From a checkpoint of a small encoder-decoder audio transcriber: decoder norm layernorm.
Rows from block 5 of the audio encoder of a small encoder-decoder audio transcriber, named by matrix and row number. Rows with one number within an expert belong to one neuron, the router's apart. Each number is 128 + 32 x the weight over its row's rms, rounded and kept within 0 to 255. All counts start at 0.
Before each expert's rows are labels from the 100 clips, of 14848, where the router gives the expert most weight on average: "strongest on" is what is common among them. Only what is clearly more common there than usual is listed. The data: short read English sentences (LibriTTS-R).
# router: router (encoder.blocks.5.mlp.router.weight, 16x128, trained with AdamW), inputs 0-127
# up: expert up (encoder.blocks.5.mlp.up, 16x32x128), inputs 0-127
# down: expert down (encoder.blocks.5.mlp.down, 16x128x32, transposed), outputs 0-127

# expert 4
strongest on: voice: male
router.4 [129 182 119  92  90  85 145 154 127 101 117 106 142 155 148 136  69 124  70 165 122 130  88 123 128 141 176  93 112 108 193  97 175 156 154 126  94 101 124  87 154 156 140 111  69 136 118  90 149 159 111 112 117 123 132 154  83 128 171 147 160 160  78 157 128  92 103  94 152  90 123  85 139 106 111 139 131 180 151 118 135  90 129 171 136 119 110 105 190 107 179  98 178 100  73 149  61 124  77  84  86 108 192  74 140  85  71  92 110 168 190 165 113 160  88  85 138 127 130  99 105 142 131 175 164  99 112 149]
up.0 [176 117  91  46 135  96 163 180 144 161 118 140 138  90 157 101 127 147 125 156 127 118 106  57 134 157 152 120 116 114 165  92 142 173  84 145 145  83 119 134 173 101 121 125  84 106 177 168 150 100  18 193 161 133 121 173 101 148 118 116 103 170  82 131 107 165 157 182 163 162 116 136 111 167  87 120 157 163 159 172 118 112 126 162 107 172 117 105 168 131 147  92  93 107  64 112 203 115 139 129  86  78 127 116 133 152 153 112 109 195 154 125 112 132 127 140 156 138 178 142  95 144 132 162  86 109 147 139]
down.0 [141 139 182 140 137 186 119 181 138 123 138 153 148 112 151 122  89 154 165  56  81 140 163 159 118 123 185 109 113 163 106 188  91 107 101 148 158  77 124 148  65  75 168 151 154 100 125 125 163 139 129 136 145 178  89 122 118 138 144 150 139  92 135 164 136 100  78  88 190 124 184 157  91 172 101 103  87 130 112 125 179  93 121 120 166  56 143 158 186 143 125 144 158 132 140  92 112 135 126 131 133  91 155 154  90 139  90 101 152  80  82 134 148 108 129 142 166 197 208 152 121 162 161 171 118 161 164 121]
up.1 [148 153 114 154 150  75 171 139 113 147 162  69 111  94 127 105 171  90 114 142  39 180  91  66 139 114 124 235 152  88  82  93 129  99  70 103 126 118 143 129 145 125 123 133 142 168 121 124 132 147 166 139 142  86 116 171 106 152 130 192 121 137  69 142 169 161 178 146 175 116 128 115 108  86 126 153 107 149 139  51 110 142 115 114 112 102 127 158 119 152 140 141 104  73 138 148 172 108 152  98 123 114 129  64 148 145 176 151  99 156 158 113 161 198 112 130 125 140 152 175 148 118 125 114 155 157  58 159]
down.1 [133 155  96 123  95 157 146 140 124 133 164 121 120 171 154 146 131 149  76 171 121  78 167 103 110 109 155 160  77 130 135 111 115 181 159 111  87  60  80  88 154 138 194 144  75 165 101  91 161 125 156 184  91 186 116 147 138 105 128 129 174 113 123 109 120 146 129  91 154 158 177 126 152 120  94 129 151 149 107 164 177 131  54 104 133 123 113 123 139 133 173 121 115 166 140 141 136  82 148 118 120 147 167 206 149 136 131  58 124 148 211 221 134 141 113  72 140 146 115 102 123 144 139 129  47 110 143 139]

# expert 13
strongest on: voice: female; the word "you"
router.13 [115 184 134 196 155 131 109 144 159  90 124 130 122 151 125 135 100 134 137 143 100 104 157 128 144  84 125 160  92 155 168 169 163 114 141 147  62 109 149  91 148 129 201 121  88 109 113 147 132 146 178 134  95 133 112 141  92 130 138  99 158  80 122 160 150 190 169 131  46 103  54 112 174 191 161 125 118 148  94 122 189 142 103  68 130  96 150 112 144  88 152 150  86 106 114 150 140 136 102 124  98 157 127 143 111 129 137 178 129 134  78 139 100  99 115 113 106 132 201  66 197  84 117 131 112  58 150  75]
up.0 [116  84  99  90  51 158 135  84 150 163 127 184  98 142 150 147  87 134  80 148 125 122 199 170 135 137  88 131  72  90  55 134 150 101 170  90  90 108 110 162 101 120  97 128 100 126 152  68 115 165 141  64  93 156 153 116 118 131 121  74 163 114  95 157 167 169 159  92 122 139 152 137  81  98 127 151 131  89 139  90 111 163 135 193 152 105 155  69 115 104 178 104 147 165 114  82 212 141 121 118 138  99  88 171  72 106 154 107 159 118 117 103 135 148 176 141 143 129 128 182 151 121 147 121 117 141 155 136]
down.0 [107 104 183 101 142 140  95 113 101  95 132  87 150 135 160  64 132 114  65 113 121 117 155 111 137 164 110 121  99  89 114 111 137  95 103  86  60 170 138 133  88 168  99 106 100  82 148  86 168 126 100 215 153 148 145 127 127 144 124 148 125  83  80 183 107 112 164  94 149 154 160 115 120  85 117 132 137 143 104 105 167 145 126  80 147 135 110 140 105 145 137 156 111 146 227  79 164 142 122  93 163 143 143 161 167 129 107 164 162 176 130  47 158 156  98 188 139 175 115 143 127 123 148  53  92 119 104  83]
up.1 [ 91 110 132 171 118 112  87 105 110 146 114 108 161 103 123 180 155  97 124 132 120 137  75  86 115 100 104 137 153 134 121  67 103 182 133 143 109 150 138 132 134 110 114 163 138 128  87  91 145 127 110 165 165 212 133 127 202 144 151 169 141 139 148 168 117 106 103 144  92 147 107 157 150  91  97 154 115  86 170 160 126 157  81  64 137 148 130  80 136 176 153 127 125 122 100 156 141 111 152 233 166 142  99 104  80 131 100 124 112 156  88 104  29 177 104 175 128  93 129 165 173  70 105 123 145 139 121 191]
down.1 [ 78 117 115 166 121  74 132 136 107 112 140 104  80 137  70 152 120  87  71 129 112  87 132 144 179 133 159 165  84 152 156 102 143 127 139 186 115  99 129 120 154 169 135 107 158  99 133 160  94  99 167 132 133 121 143 120 122 113 146  95 102  74 181 125  75  82 124 127 122 112  71  82 131 114  85 145 198 135 149 132 109 158 137 136 100 157 139 152 201 102 130 180 106 133 139 105 117  70 155  85 146 100 130 183 215 125 144  77 160 119 192 119 143  63 100  50 142 131 133 124 113 129  62 155 106  90 121 155]

# expert 11
strongest on: voice: male
router.11 [ 93 132  79 125 140 133 136 139  97 160  87  95 107  85 123 164  77 126 143  94 145  89 114 105 155 144 136 130 125 124 102 146  69 134 123  84 110 130 175 137  73 119 174 160 113 157 145 111 190 143 116 141 114  79 119  78  92 128  95 166  73  87 100 141 190 145 137 105 131  49 116 118 118 109 117 152 154  67 113 137 108  83 140 206 116 193 133 119 129  53 122  94 124 116 162 105  86 148 147 157 168  98  43 100 141 139 140 134  97  80 175 172 151 156 159 154 108 136 137 149 149 110  78 135  96 194  84 135]
up.0 [135 159 123 119 149 138 185 132 161 139  88 114  57 153 120  34 133  90 103 152  97 160 127 151  98 144 148  83 148  86 131 190 182 126 162  99 175 164  55 146 159 128 132  85 138 135 155 152 129 130 136 106 158  94  65  81  94 180 118 110 151 151 124  60 156  99  92 117 154  93 113 149 115  86 119 111  50  98 116 123 130 165 140  98 129 150 141  93 170 144 146 161 156 139 123 180 147 162  96 103  58 114 126 138 118  90 136 145 127 135 107 160 142 128 120 116 153 145 126 112 164 145 196 158 147 145 223 115]
down.0 [129 116 130 149 139 115 105 145 121 119 156 111 104 140 135  92 154  49 137 111 160 118 186 158 126 139  91 219 116 106 126  16 100  97 128 120 105 140 171 116  79  26 135 170 114 132 125 103 126 185 125 123  94 107 144 203 168 149 187  90 200 125 109 155 123 146 119  93 118 171 128 154 102 158 117 200 141 115 126 135 150 127 123 134 110 192 109 110 105  97 124 167 122 112 127 124 160 144  93  91 134 159 190 158 106 126 151 122 177  86 160 129  96 111 137 151 124 166 114 132 124  83 135 143  99 168 157 165]
up.1 [103 120 113 181 151  68 127  91 133 172 130  96  85 156 156 139 121  89  99 131 151 125 141 144 171 136 113  51 101  92 109 172  80 164  97 131 135  92  79 148 100 118 108 166 133 113 149 122 154 162 150 150 104 124 154  98 142 126 115 125  97 109 152 155  55 194 141 163 138 132 100 144 111 159 132 104  53  95 118 126 114 145 171 125  86 140  86 108 159 147 183 159 177 104 165 143  82 107 173 192 148 132 169  67 160 144 120 103 159 151 137 149 101 179 155 148 186  56 146 130 158  48 107  98 130  99  95 128]
down.1 [140 177 144 128 117 148 129 129  98  92 179 131 177 112 114 150 101 106 128 134 135 155 107 150 109 105  77 154 136 161 178  81  77  71 107  99 119 141 146 113 115 134 140 103  97 107 104 106  78  91 154 105  92 126  54 165 116 106 137 116 175 174  57 120 100 120 124 202 182 118 120 158 120 123 124 132 140 142 121 158 163 120 114  98 151 128 158 116 100 127  67 127  66  98 157  86 159 196 109 156  64 143 168 227 162 136 114 197 141  73 115  94 152 139 130 127 116 141 104 128 133 172 146 176  97 135  88  78]

# expert 10
strongest on: voice: female
router.10 [152 160 155 117 108 140  87  76 172 134 157 114 180 140 119 117 172 136  99  89  94 116 101 166 127 115 129  94 139 125 105  61  96 125  84 147 201 131 105 150 170 120 131  82 124 123 163 113  88 110 113  94 146 125  72 141 162 134 120  89 127 114 135 131 120 133  91 166 158 119 167 120 128 181  85  90 138  93  74 122 128 167 103 110 194  86 165 100 127 123  77  92 127 169  81 178  96  92  98 164 114  94 160 187 108 201 119 136 100 149 106  67  64 165  96 160 126 137 128 109  74  83 152 135 186 123 119  79]
up.0 [197  82 184 154  77 128 150 133 145 117 174  77 154 108 137  47 129 193 114 105  70 126 158 165 112  87  63 170 136 154  99  85 133 113 104  84  77 109 104 153 153 151  80 119 160  85 109 117 142 149 157 146 173  98 136 139 123 128 121 145 114 146 131 124 158 141 110 107  75  75 135 139  72 163 126 115 143 148 121 126 126 124 161 174 154 162  52 100 140 120 145 132  87 129  96 154 116 153 160 135 140 148 164 126  64 154 137 189 154 176 163 115 128 157  96 203  95 185 128 132 154  91 120 114 116 136 187 116]
down.0 [171 117  64 207 116 115 130 130 181 124 118  90  96  98 114  84 104 197 124 127 145 153 142 121 181 214 150 157 123 150 135 135 168 168  98 126 146 127 108 140 149 142 111 118 153 113  73  76 169 111  97 177 131 155 107 108 172 109 129 172 139  55 188 144 141 101 147 132 100 142 136  74 142 154 133 165 106 107  85 191 136 137  94 115 132 112 137 119  95 117 156 108 124 148 173 182  85  63 117 135 120 100  99  92 199 131  93 191 109  98  89 128  84 105 159 138  95 126 195 147 130 119 138 109 118 122  83 119]
up.1 [138 116  83  78 145  15 120 142 127 147 145 156 160 146 150 134 123 176 127 187 137 103  97 167 118 111 149 125 105 120 168 101  79 167 136  79 166 133 181 130  85 154 152 133  81  66 105  60 125 110 206  89  89 152 107 154 113 137 133 190 110 128 126 157 134 165 139 118  56 135 111 154 150  81 101 106 112 112 134 123 136 151 138 136 147 113 130  72 149  56 103 160 118 126 155 168 142 158  96 124  64 193 116 137 117 165  77 107 115 125  87 123 165 135 168 137 110 112 115 158 121 144 152 100  82 108  80 146]
down.1 [ 95 107 147 204 105  90 135 163 124 103 133  99 159 103  70 121 127 100 148 139 135 137 151  69 106 117  97 127 116 157 119 118 139 149 139 206 144  99 132 100 151 102 113 102 181 150 176 173 140 148  88 124 169 116 179  81 151 140  87  89 163 144 155  69 193 147 116  40 139 163 120 105 154 166 102 118 141 180 141 142  68 167  60  92 147 104 155 168 134 185  81 132 115 167 115 159 160 121 162 142 135 158 140 146 182 115 150 114 129 124 126 131 152 160 163  70 176 195 111 134 107 136 139 159 126 124 180 147]

# expert 12
strongest on: voice: male
router.12 [ 97 149 102 101  77 149 171 113  93 112 114  91 133  80 104  89  78 115 144  84 108  98 102  90  99 196  72 142 121  83 142 112 107 135  95 122 143 118 101 142 177 140 140 159 155  72  87 130 131 117  79  77 146 132 156 102  62  79 133 173  81 165  80 134 138 181 100 124 179 116  95 179  54 127  64 119  95 122 128 107 150 111 106 104 120  64 155 203 136 156 168 163 133 158 104 113 112 132 146 157  68 122 135 122 168 177 124 135 125 137  79 163 110  89 145 126 115 136 155 131 147  90 168  89 149 135 157 162]
up.0 [111 136 123 134 151 110 120 136 173 145 189 114  81 183 109 143  79  60 181 151 158 143 175 134 122 137 125 145 120 110 100 162  96  80 114 114 125 104 152  66  76  97 111 139 142  89 165 134 137 146 149 139  94 152 161 128 105 120  96 115 103 107  79 136 100 126  69  97 125 196 105 124  94 153 157 138 145 146 102 185 111 114 121 146 152 109 117 137  71  74  88 147 163 153 135 138 150 116 117 140 138 172 120 161  91 166 163 204 122 154 128  97 177  40  51 110 108 146 199 152 134  76 102 126 118  78  86 126]
down.0 [ 90 148 187  80 168  92 116 167 110 125 109  46 142 102  98  99 189 107  75 131 109 193  87  83 134 118 119  54 121 126  29 113 118 100 119 187 144 125 160  82 110  70 130 124 148 178 139 160 130 124 166 147 135 135 142  96 100 187  83 135 143 126 193 156 154 101 153  77 135 115 164 146 145 174 130 130 121 115  81 143 115 139 103 177 129  94 136  89  92 158 161 137 117 131 136 119 110 141 140 132 114 141 166 191 118  90 167 143 150 159 127  80 115 145 109 179 129 129 142 182  91 151 150 145 136 161 173 107]
up.1 [ 91 147 114 119 108 136 131 207  92 126 111 110 136 104 168 125 131 198 138  85 129 122  89 150 216 126 112 141  86 123 108 123 130 140  97 128 187 205 154  82 124  68 143 152 119  60 217 128 181 104  89 108 172  54  86 134 143 124 153 182 145 163 126 123 143 116 149  59 146 159  88 158 135 119 117 195 138 121 156  88 104 125 126 151 161 128  96 125 158  67  72 164 125 138 146 110  87 172 117  97 136 127 128 111 108 115 161 122 119 108 121 156 133 168 165 145 133 107 153 108 110 140 124 126 188 145  98 154]
down.1 [192 105 100 144 128 133 120 109 143  98 120 159  94 109 133 101 147  79  76 210 162  74  97 113 139 169 159 186 163 132 106 150 124 140 100 148  81 103 100 146  32 138 154 160 140  92 129 132 106 116 142 140  67 109 135 176 177 130 142  98 162 124 146 123  93 114 153  58  91 176 127 116 123 145 115 181 123  94 198 132  98  89 117 145  70 211 118 127 157 159 121 103 149 129 164 104 117 127  57 146 149 139 114 104 123 100  74 125 154 165 145 139 115  81  81 109 109 113 104 127 149 155 117 157 109 163 182 100]