config = dict(
    encoder_bias='all',
    encoder_subsampling=4,
    encoder_layers=12,
    decoder_norm_position='pre',
    decoder_activation='gelu',
    decoder_parallel_block=False,
    decoder_inner_norm=False,
    final_lr_fraction=0,
)
Rows from block 9 of the audio encoder, named by matrix and row number. Rows with one number belong to one attention dimension. Each number is 128 + 32 x the weight over its row's rms, rounded and kept within 0 to 255. All counts start at 0. After the name is the row's rms in percent of the matrix's.
# q: attention query, key and value (stacked) (encoder.blocks.9.attn.qkv.weight, 384x128, the q third), inputs 0-127
# k: attention query, key and value (stacked) (encoder.blocks.9.attn.qkv.weight, 384x128, the k third), inputs 0-127
q.17 102 [120 127 144 147  99 113  94 138  92 102 172  62 166  81 131 152  87 151 141 110 104  77 134  74 125 183 130 109 114 121  99 120 145 172 142 124 146 134 137 119 172 156  89  94 104  93 123 136 101  91  49 131 100 147 162 137 121 113 129 166 165 133  62 151  87 154 112  87 180  96 118  79 168 153 132 134 108  93  87 153  50 163 128 118  99 115 136 179 134 130 107 112 171 128 112 104  83 142 132  80 148 153 194 113  98 163 106 151 114 126 185 145 110 111 171 124 176  73 131  95 145 229 117 123 180 139 180 135]
k.17 099 [192 144 116 119 135 111 139 196  74 113  86 160 112 165 146 103 167 129  98 108  98  68 163 117 157  98 107 118  96 140 119  96 105 197  97 115 135 189 152 146 125 147 138 172 140 119  68 103 117 161  66 102 106 151 105  77  85  82 112 141 173 150 169 105 113 128 138 183 141 146  86 141 142 171 155 119 107 166 161 154  88 175  41 138 126 176 114 112 139 130 124 127 106  95 114 119 135  88 120 162 127 127 213 104 134 121 143 127 173 106 108 106 111  76 131 201 154 105 151 129 106 144  72 140 168 158 182 150]
q.18 099 [169 164 117 130 190  70 117  88 167 146 126  94 135 151 142 161  90  94 139  88  52 115 132 122 139 132 113 112 118 114 174 135 130 136 160 166  87 166 123 116  81 154 121 157 131 140  89 120  81 135 149 105 165 119 118 114 155 134 150 146 163 176  88 109  83 174 151 133  84 158 111 160 151 109  95 105 103 127 136 170 156 223 178 143 123 187 147 155 122 156  75 190 122 105 150 133 196  65 148 154 111 109 181 108 135 120 116 134 150 145 165  89 189 133 165  40 148 144 136  93 133  74  98 135 123  94 147 132]
k.18 100 [108 119 128  51 170 163 111 108 108 157 167 129 158 150 122 141  96 148  89 107 168  98 122  93 153 134 118 123  86 118  99 148  86 190 113 159 115 129 120 146 134 194 197 101 157 110 109  84 118  86 151 168 132  82 148 174 188  66 171 130 158 144 140 140  95 130 120 133 135 145 156 173 196 117 113 177 138 103 109 143 108 137 106  85 160 170 110 139 118  90 158 143 139 133 188  86 174 108  75 148 117  89 123 112  96 121 108 133 114 141 149 154 102  84 127 142 145 110 128  73 130  74 179 151  70 112  24 155]
q.19 095 [126 149 121 143  96 113 155 156  90  79  99  86 161 116 137  72 133 141 111 113 134  99  64 161  78 130 102 142 184 135 102 127 162  78 130 140  92 218  90  94 150 157 125  86 135  84 104 143 119  80  70 117 172 152  81  98 150 123  95  93 155 142 155 158 155  82 104  92  99 106 154 105  99 136 143 138 126 115 107  97 118 145 171 172 123 172  84 125 106 120 114 221 206 119  88 100 132 112 108  96 171 136 123 142 172  85 136 135 161 105 105  90 183 133 134 161  93 152 106 164 139 108 137  90  86 114 112 197]
k.19 091 [137 155 114 151  87 141  90 131 128 131  86 147 120 166 110 105 125  86 116 138 195 137 176 155 139 112  94 128 101 103 132 108 131 164 114 143 161 158  69 101 255 136 131 102  57 141 170  97 106 178 123 130 149 119 153 166 202 109 149 115 154 150 142 138  97 140 114 149 150 126 120 151 147 191 114 112 139 109 108 156 176 139 133 110 168  79 164 145 114 224 148 161 134  83 119 140 132 141 151 109 154 100 113 136 225 152 136 123  94 110 195 112 164 124 136 157 136  89  90 157  91  84 149 168 126 138 140 155]
q.20 112 [ 66 152  83 114 196 129 113 105 146  70 124 110 154 116  86 178 156 176 139 101 119 123 223 139 118 146 157  96 173 186 113  78 134 164 126 157 111 151 134 107 127  99 130 100 105 108 140 155 161 200  78 133 143 100 126 129 142  85 156  91 167  83 157 129  55 107  68 138 114 128 171  98 133 126 139 107  87 109 110 111 113 159 165 120  84 104  90 137  74 142 135 113 122 122 191 135 109 128 159 133  91 159 163 103 191 106  96 116  92  58 151 172  84 105  95  94  90  81 130 134 108 163 122  96 125 130 128 115]
k.20 112 [140 105 164 123 112 101 115 186  65 156 185  57 110 145 146 166 164 143 117 138 119 111 152 144 117  76 144 142 150 117 133 158 111 140 100 108 122 103  92 134 140 143  56 164 186 108  81 207 161 168 103  76 128 176 115 164 172 132  93 147 136 148 117 135  87 152 168  88 149 134 149 133 132  85 188 149  88 143 117 131 176 161 103 141 133 130  94  98 140 203 158 148 114  94 174 143  86  58 113 146 114 185 107 143 116 133 134 171 138  57 151  92  77 138 162 147 160 114  95  97 153 124 113 141 163 141  79  98]
q.21 110 [107 122 148 131 135  62 114 133  94 137 175  97 173 113  77 166 127 142 162  95 135  89  94 148 152  85 192 190  69 134 117 156 102 149 149 101 177 130 160 141 118 144 135 129  93 158 159 115 105 145 113  92 119  63 152 129 101  94 172 184 106 176  76 149  99 164  64 133 116 150 137 117 166  65  75  81  66 162 162  90 103 107 126  67 113 216 140 121 135  91 132 112  92 152 117  92 174 129 129 113 134 131 121 108 130  99 117 123 120 119 122 131 169 126 157 112 121 159 124 120  89 147 124  62 152 201 163 154]
k.21 106 [102  94 138 121 158 134 133 153 143 102 126 117 152 113 123 165 116  97 146 134 121 137 171 107  77 132 110 185  91 178 178 144 112 126 115 174 138 109 129 102  88 199 144 126 155 139 157 102 119 193 123 110  74 147  73 166  95  88 121 155 142 159 154 113 166 109  78  88 159 124 158 124  89 121 101  58 120  63 120  88  99  89 124 143 175 147 107 144 113 119 115 137 152 135 130  72 150 108 116 161 157 143 104  87  45 173  94 178 151 120 133  69 147 118  51 115 170  81 163 132 117 121 122 201  82 182 155 115]
q.22 110 [156 124  94  93 162 166 122  67 170 173 156  94 128 125 102 134  94 179 137  84 151 151 123  97 168 139 139 121 116 165 127  99 135 118 111 161 164 187 162 109 183 103  97 170  37 113 200 105 120 127 110 111 149 201 128  88 146 123 105 151 133 135  95 143 115 142  86 126 138 165 133 204  98 164 105 155 142 174  75  97 176 131 166 155 105 110 131 117 146 150 122  98 186 143  88 173 135  67 122  96  94 128 113 194 150 155 103 100 141 141 141  95 154 131  95 128 145 139 113 169 130 112 109 127 222 166 124  99]
k.22 106 [ 84  90 133 141 118  68 160 107 117 101 144 144 122 167 103 139 123 181  75 139 183 121  98 130  92 161  80 110 115 174 108 153  82 116 115 119 110 109 110 119 136 191  72 164 179 175  81  71 195 155 108 130 135 115 150  77 124  96 104  90 107 183 122 137 110 158 122 131 108 101  90 182 170 153 137 107 107 140  86 146 107 124  93 156 132 117 193  93  54 157 153  81 168  76 114 121 163 155 158  94 109 101 174 135  99 126 123  83  98 118 132 155 152 174 124 130 128  42 123  76  94 140 137 156 108 149 109 109]
q.23 100 [111 114 150 102  98  94 127 183  26 124 112 151  85 106  91 132 133 158 203 148 151 190 128 131 181  96 120 134 162 170 122 150 155  92  69 128  88  99 178 137 119 131 144 147 191 189 115 106  74  94 107  81 112 111 103 139  88 142 115 181 128 151 142 153 141 121 134 153 107  96 142 104 113  90 133 100 103 144  90 138 106 113 101 118 171  85 125  93 166 124 143  74 145 123 173  79  66 154 114 154  71 139 148  94  96  80 133 100 104 161 147 138 130 150 106 116 128 105  70 193  86 120 101 109 100 138  87 171]
k.23 093 [160 181 201 167  79 140 133 112 168 198 153 143 133 104 110 174  90  81 156  71  78 161 159 135  93 111 129  87 134  60 179 128 112 110 131 131  95 116 175  90  54 111  91 131 102 103 129 126 132 163 186 131 151  83 127 153  97 159 157 194 120 106  82 151 137 101 117  99 150  55 126  58 126 121 110  98 119 126 136  97 158 169 149 130 163 176  97 163 125 111 153 104 123 103  67 104 124 169 135 111 120 170 139 119 107 139  92 188 123 109 132  96 134  89 105 101 153 117 130 147 172 168 108 158 142 170 154 143]
q.24 100 [157 153 176 109 125 185  85  94 149  88 119 124  76 122 141  97 148 216 172  85 138  97 112 135 109  69 120 110 141  87 116 122 104 126 116 138 153 235  83 155 156 156 124 151 141 111  94 180 132 133 132  97 109 135 137 135 141 112 114 117 169  81 173  82  85 100 129  95 119 111 149 145 110 133 143 129 119 100 102  96 129 175 107 179 113 183 156 158 124 118 108 216 143 126 155 158 168 183 147  72 100 162  72 109 183 117  98 150 101  88 132 138 128 126 137 178 154 154 126 135  85 105 129 157 167 169 139 186]
k.24 094 [132 181 130  98 134 155 120 102 108  62  93 134 109 122 162 109 150 172  66 175  79 140 156 134 105 165 103 131 111 153 134  79 159 115 162 152 123 106 122 105 176 103 136 128 136 147 131 125 137 145 134 125 126 181 125  95 198 101 112 113 150 111 123  80  62 193 112  87 192 100 143 180 117 111 165 126  70 121 114 119 115 145 123 126 150 155  96  95 113 165 117 152 214  98 150  93 131 113 178  77 139 174  71 163 167 118  67 102 102 130 107  73  79 188 196 102 109  80 127 134 135  84 125 149 150 131 130 144]
q.25 110 [170 128 120 134  81 115 132 106  80 155 174 142  89 151 170 109 151 135 115 135 177  98 141 124 124 158 130 170 193 129 155 189 136  97 125 122 132 132 136 142 129 165 139 161  76 136 181  98 139 116  76 125 168 120 116 199 100 157 132 126 146 204 145 163  94  49 102 144 105 152 123  76 108 119 161  97 100  63 198 159 119 134 151 159  93 163 162 126 140 200 143 118 141 146 106  73 107 155  89 168 107 102 126 108 174 148 177 152 107 170 131 158 180 163  91 123 152 134  91 130 140 185 129 163  86 168 126  90]
k.25 109 [145 164  94 141 158 136 116 136 179 111 189 126  90 143 157  75 120  73 161 136 133 151 152 121  77 142  91 105 128  28  81 130  99 140  80 121 148 125 131  88 154  79 128 131 187 157 172  50 123 121 155  90 106  98 124 172  47 115  89 104 141  78  93 133 108  47 128 108 126  83  85 115 148 116 156 106 151 110 133 103 143 101  99 137 118 122 157 162 144 147 157 102 126 175 120  96 141  87 125 185  78 148 113 169 112 132 141 160 119 123  98  77 114 126 103 151 128  94  96 125 149  58 159 160 150 121 119 180]
q.26 103 [133 146 146 165 128  85  85 124 138 150 110 101  97  60 177 106 159 154 149 130 161 162 134 139  41 130 133 132 158  94 161  73 179 181 125 112  67 129 127  76 163 161 148 130  65 139 129  84 154 117 120 122 205 122 133 156 107  86 138 181  80  94 164 153 112 184  95 166 130 148  85 118 125 105 109 146  96 122 175 128 142  95  77 113 164  90  91 149 181 117 140 124 148 135  99  97  80 134  97 145 126 147 191  81 135 205 109 135 146  96 149 171 136  75 116 116 108 125 150 184 102 166 128 105 143 150 141 139]
k.26 101 [132 161 168 179 142 132 133 134 108 149 108  78  93 110 129 142 127 118 118 166 104 136 143  76 117 121  89 135 200  99 122 179 102 135  84 174 146 205  97 181 105 105 129 156 184 120  43 132 121 160  88 136 121 145  91 183  53 164 155 155  99 130 175 123 181  99 135 114 109 128 114 152  87 126 126 116  97 146 128 110 181  93 132 141 129 142 135 145 105 143 183 127 162 149 147 126  83 136 160 114 157 153 120 131 176 147 128 139 129 178 213 131 201 108 114 109 160  71 167  42 150 141 109 119 153 102 131 138]
q.27 109 [132 160 149 118 107 117 120 117 120  99 130  75  84 132  95 149 166 130 150  75 101 163 127  95 136 127 124 160 149 134 102 138 137  84  88 140 177 144 178 146  67 141 154 111 153 131  19 137 113 165 126  90 110 138 163 110  56 167  61 149 100  98 126 151  55 151 112 109 140  67 145 160  89 122 145 137 156 126 152 118 128 137 146  59 123 140  95 143 139 163 187 117  99 134 125 120 144  86  98 101 135  98 143 138  90 242 111 159  87 114 131 119 106 146 140 132 182 201 144  95 102 113 109 146 179 143 151 117]
k.27 113 [199 141 136  58 147 161 146 134  87 130 124 158 127 144 152 214 118 161  99 116  94 143 121 155 177 150 129 113 104 219 141 131  77 148 179 133 147 113 147 160 170 118 131 138 126 145 154 170 161 139 117 167  62 129 113 111  57 165 133 150  60 100  88 174 110 147 104 156 147  98 165 114 128 123 112  95  93 145 150 109  90  87 146 113 131 177 146  92  90 144 131  97 119 134 126 163 122 181 147 132 124 129 108  57 126 130 124 111 142 142  92 119 120 144 156  71 206 120 156 128  80 108 152 164 130  92 132 213]
q.28 096 [ 86  75 120  92 122 112 147 106 100 113 175 163 122 168  88  95 106 138  57 117 127 118 121  96 188 134 122 128 163 171 151 180 146 164 124  89 112 127 158 134  59  87 127 145 139 124 173 166 135  90 102 102  93 146  65 119  91  68 156 183 169 152 120 164  92 203  96 117 123  97 144 121 133 145 122 100 113 140 134 104 145  87 133 138  95  99 183 152 144 144 124 111 142 111 124 141 109 105 138 131 125 154  81 172 202 123 159 174 177 116 112 116 107 128 127  49 139 143 132 135 179 150  85  96  59  65 131 182]
k.28 094 [ 99 115 140 112 162 114  73 131 167 116 175  83 104 148 150 118 178  98 111  99 154 173 133 117 146  49  79 112 166 161 122 130 121 193 122  61 134 113 115  87 132 193 165  73  92 114 100 142  94 159 112 105 166  93 148 129  78 125 155 159 138 133  88 177 181  86 147  91 104 110 125 174 169 101 107 180 123 115 107 135 116  94 113 143 112 147  93  88 154 145 121 103 158 126  78  90 178 125  53 124  87  98 132 101 117 146 125 155 120  87  76 154 104 125 183 113 209 121 105 132 132 177 150 111 106 181 133 117]
q.29 109 [101 119  84 132 124 121 150  91 158 111  76  94  68 106 138  65 115  99 145 102 174 127 124 121 102 125 169 155 142 128 130 143 117 140 146 147  78 145 197 149 126  71 145 146 174 111  91  81  50  99 112 126 105 128 134  91 103 168 184 104 117 188 101 162 140 185 122 110 142  76  85 198 166 107 110  93 145  81 144 123 126 131 154 147 119 188 115 139 122  87 120 124 146 124  74 132  64 145 125 195 102 121 124 120 114 103 167 154 193 159 172 142 177 196  99 136 111 131 120  95 117  87  99 127 138 192 141 143]
k.29 105 [171  89 112 114 104 149 119  93 173  99  99 123 163  94 110  91  88 153  99 121 152 166 132 130 169 165  89 172 138  53 155 120  87 161 142 127 112 158  89 157 141 165 184 197  70 142 109 131 130 106 131 161 129  90  36 178 137  92 160 156  85 107 108 162 187 141 111 127 171  73 134 122 139 129 114 192 111 106 131 136 117 161 139 169 107 132 175 104 105 132  83 102 163  90  70 168 114 137 132 181 105 149 144 113 115 144  86 151 104 120 149 125 161 117 100 160  98 129 132 144 130  92 217 101 110 162 175 149]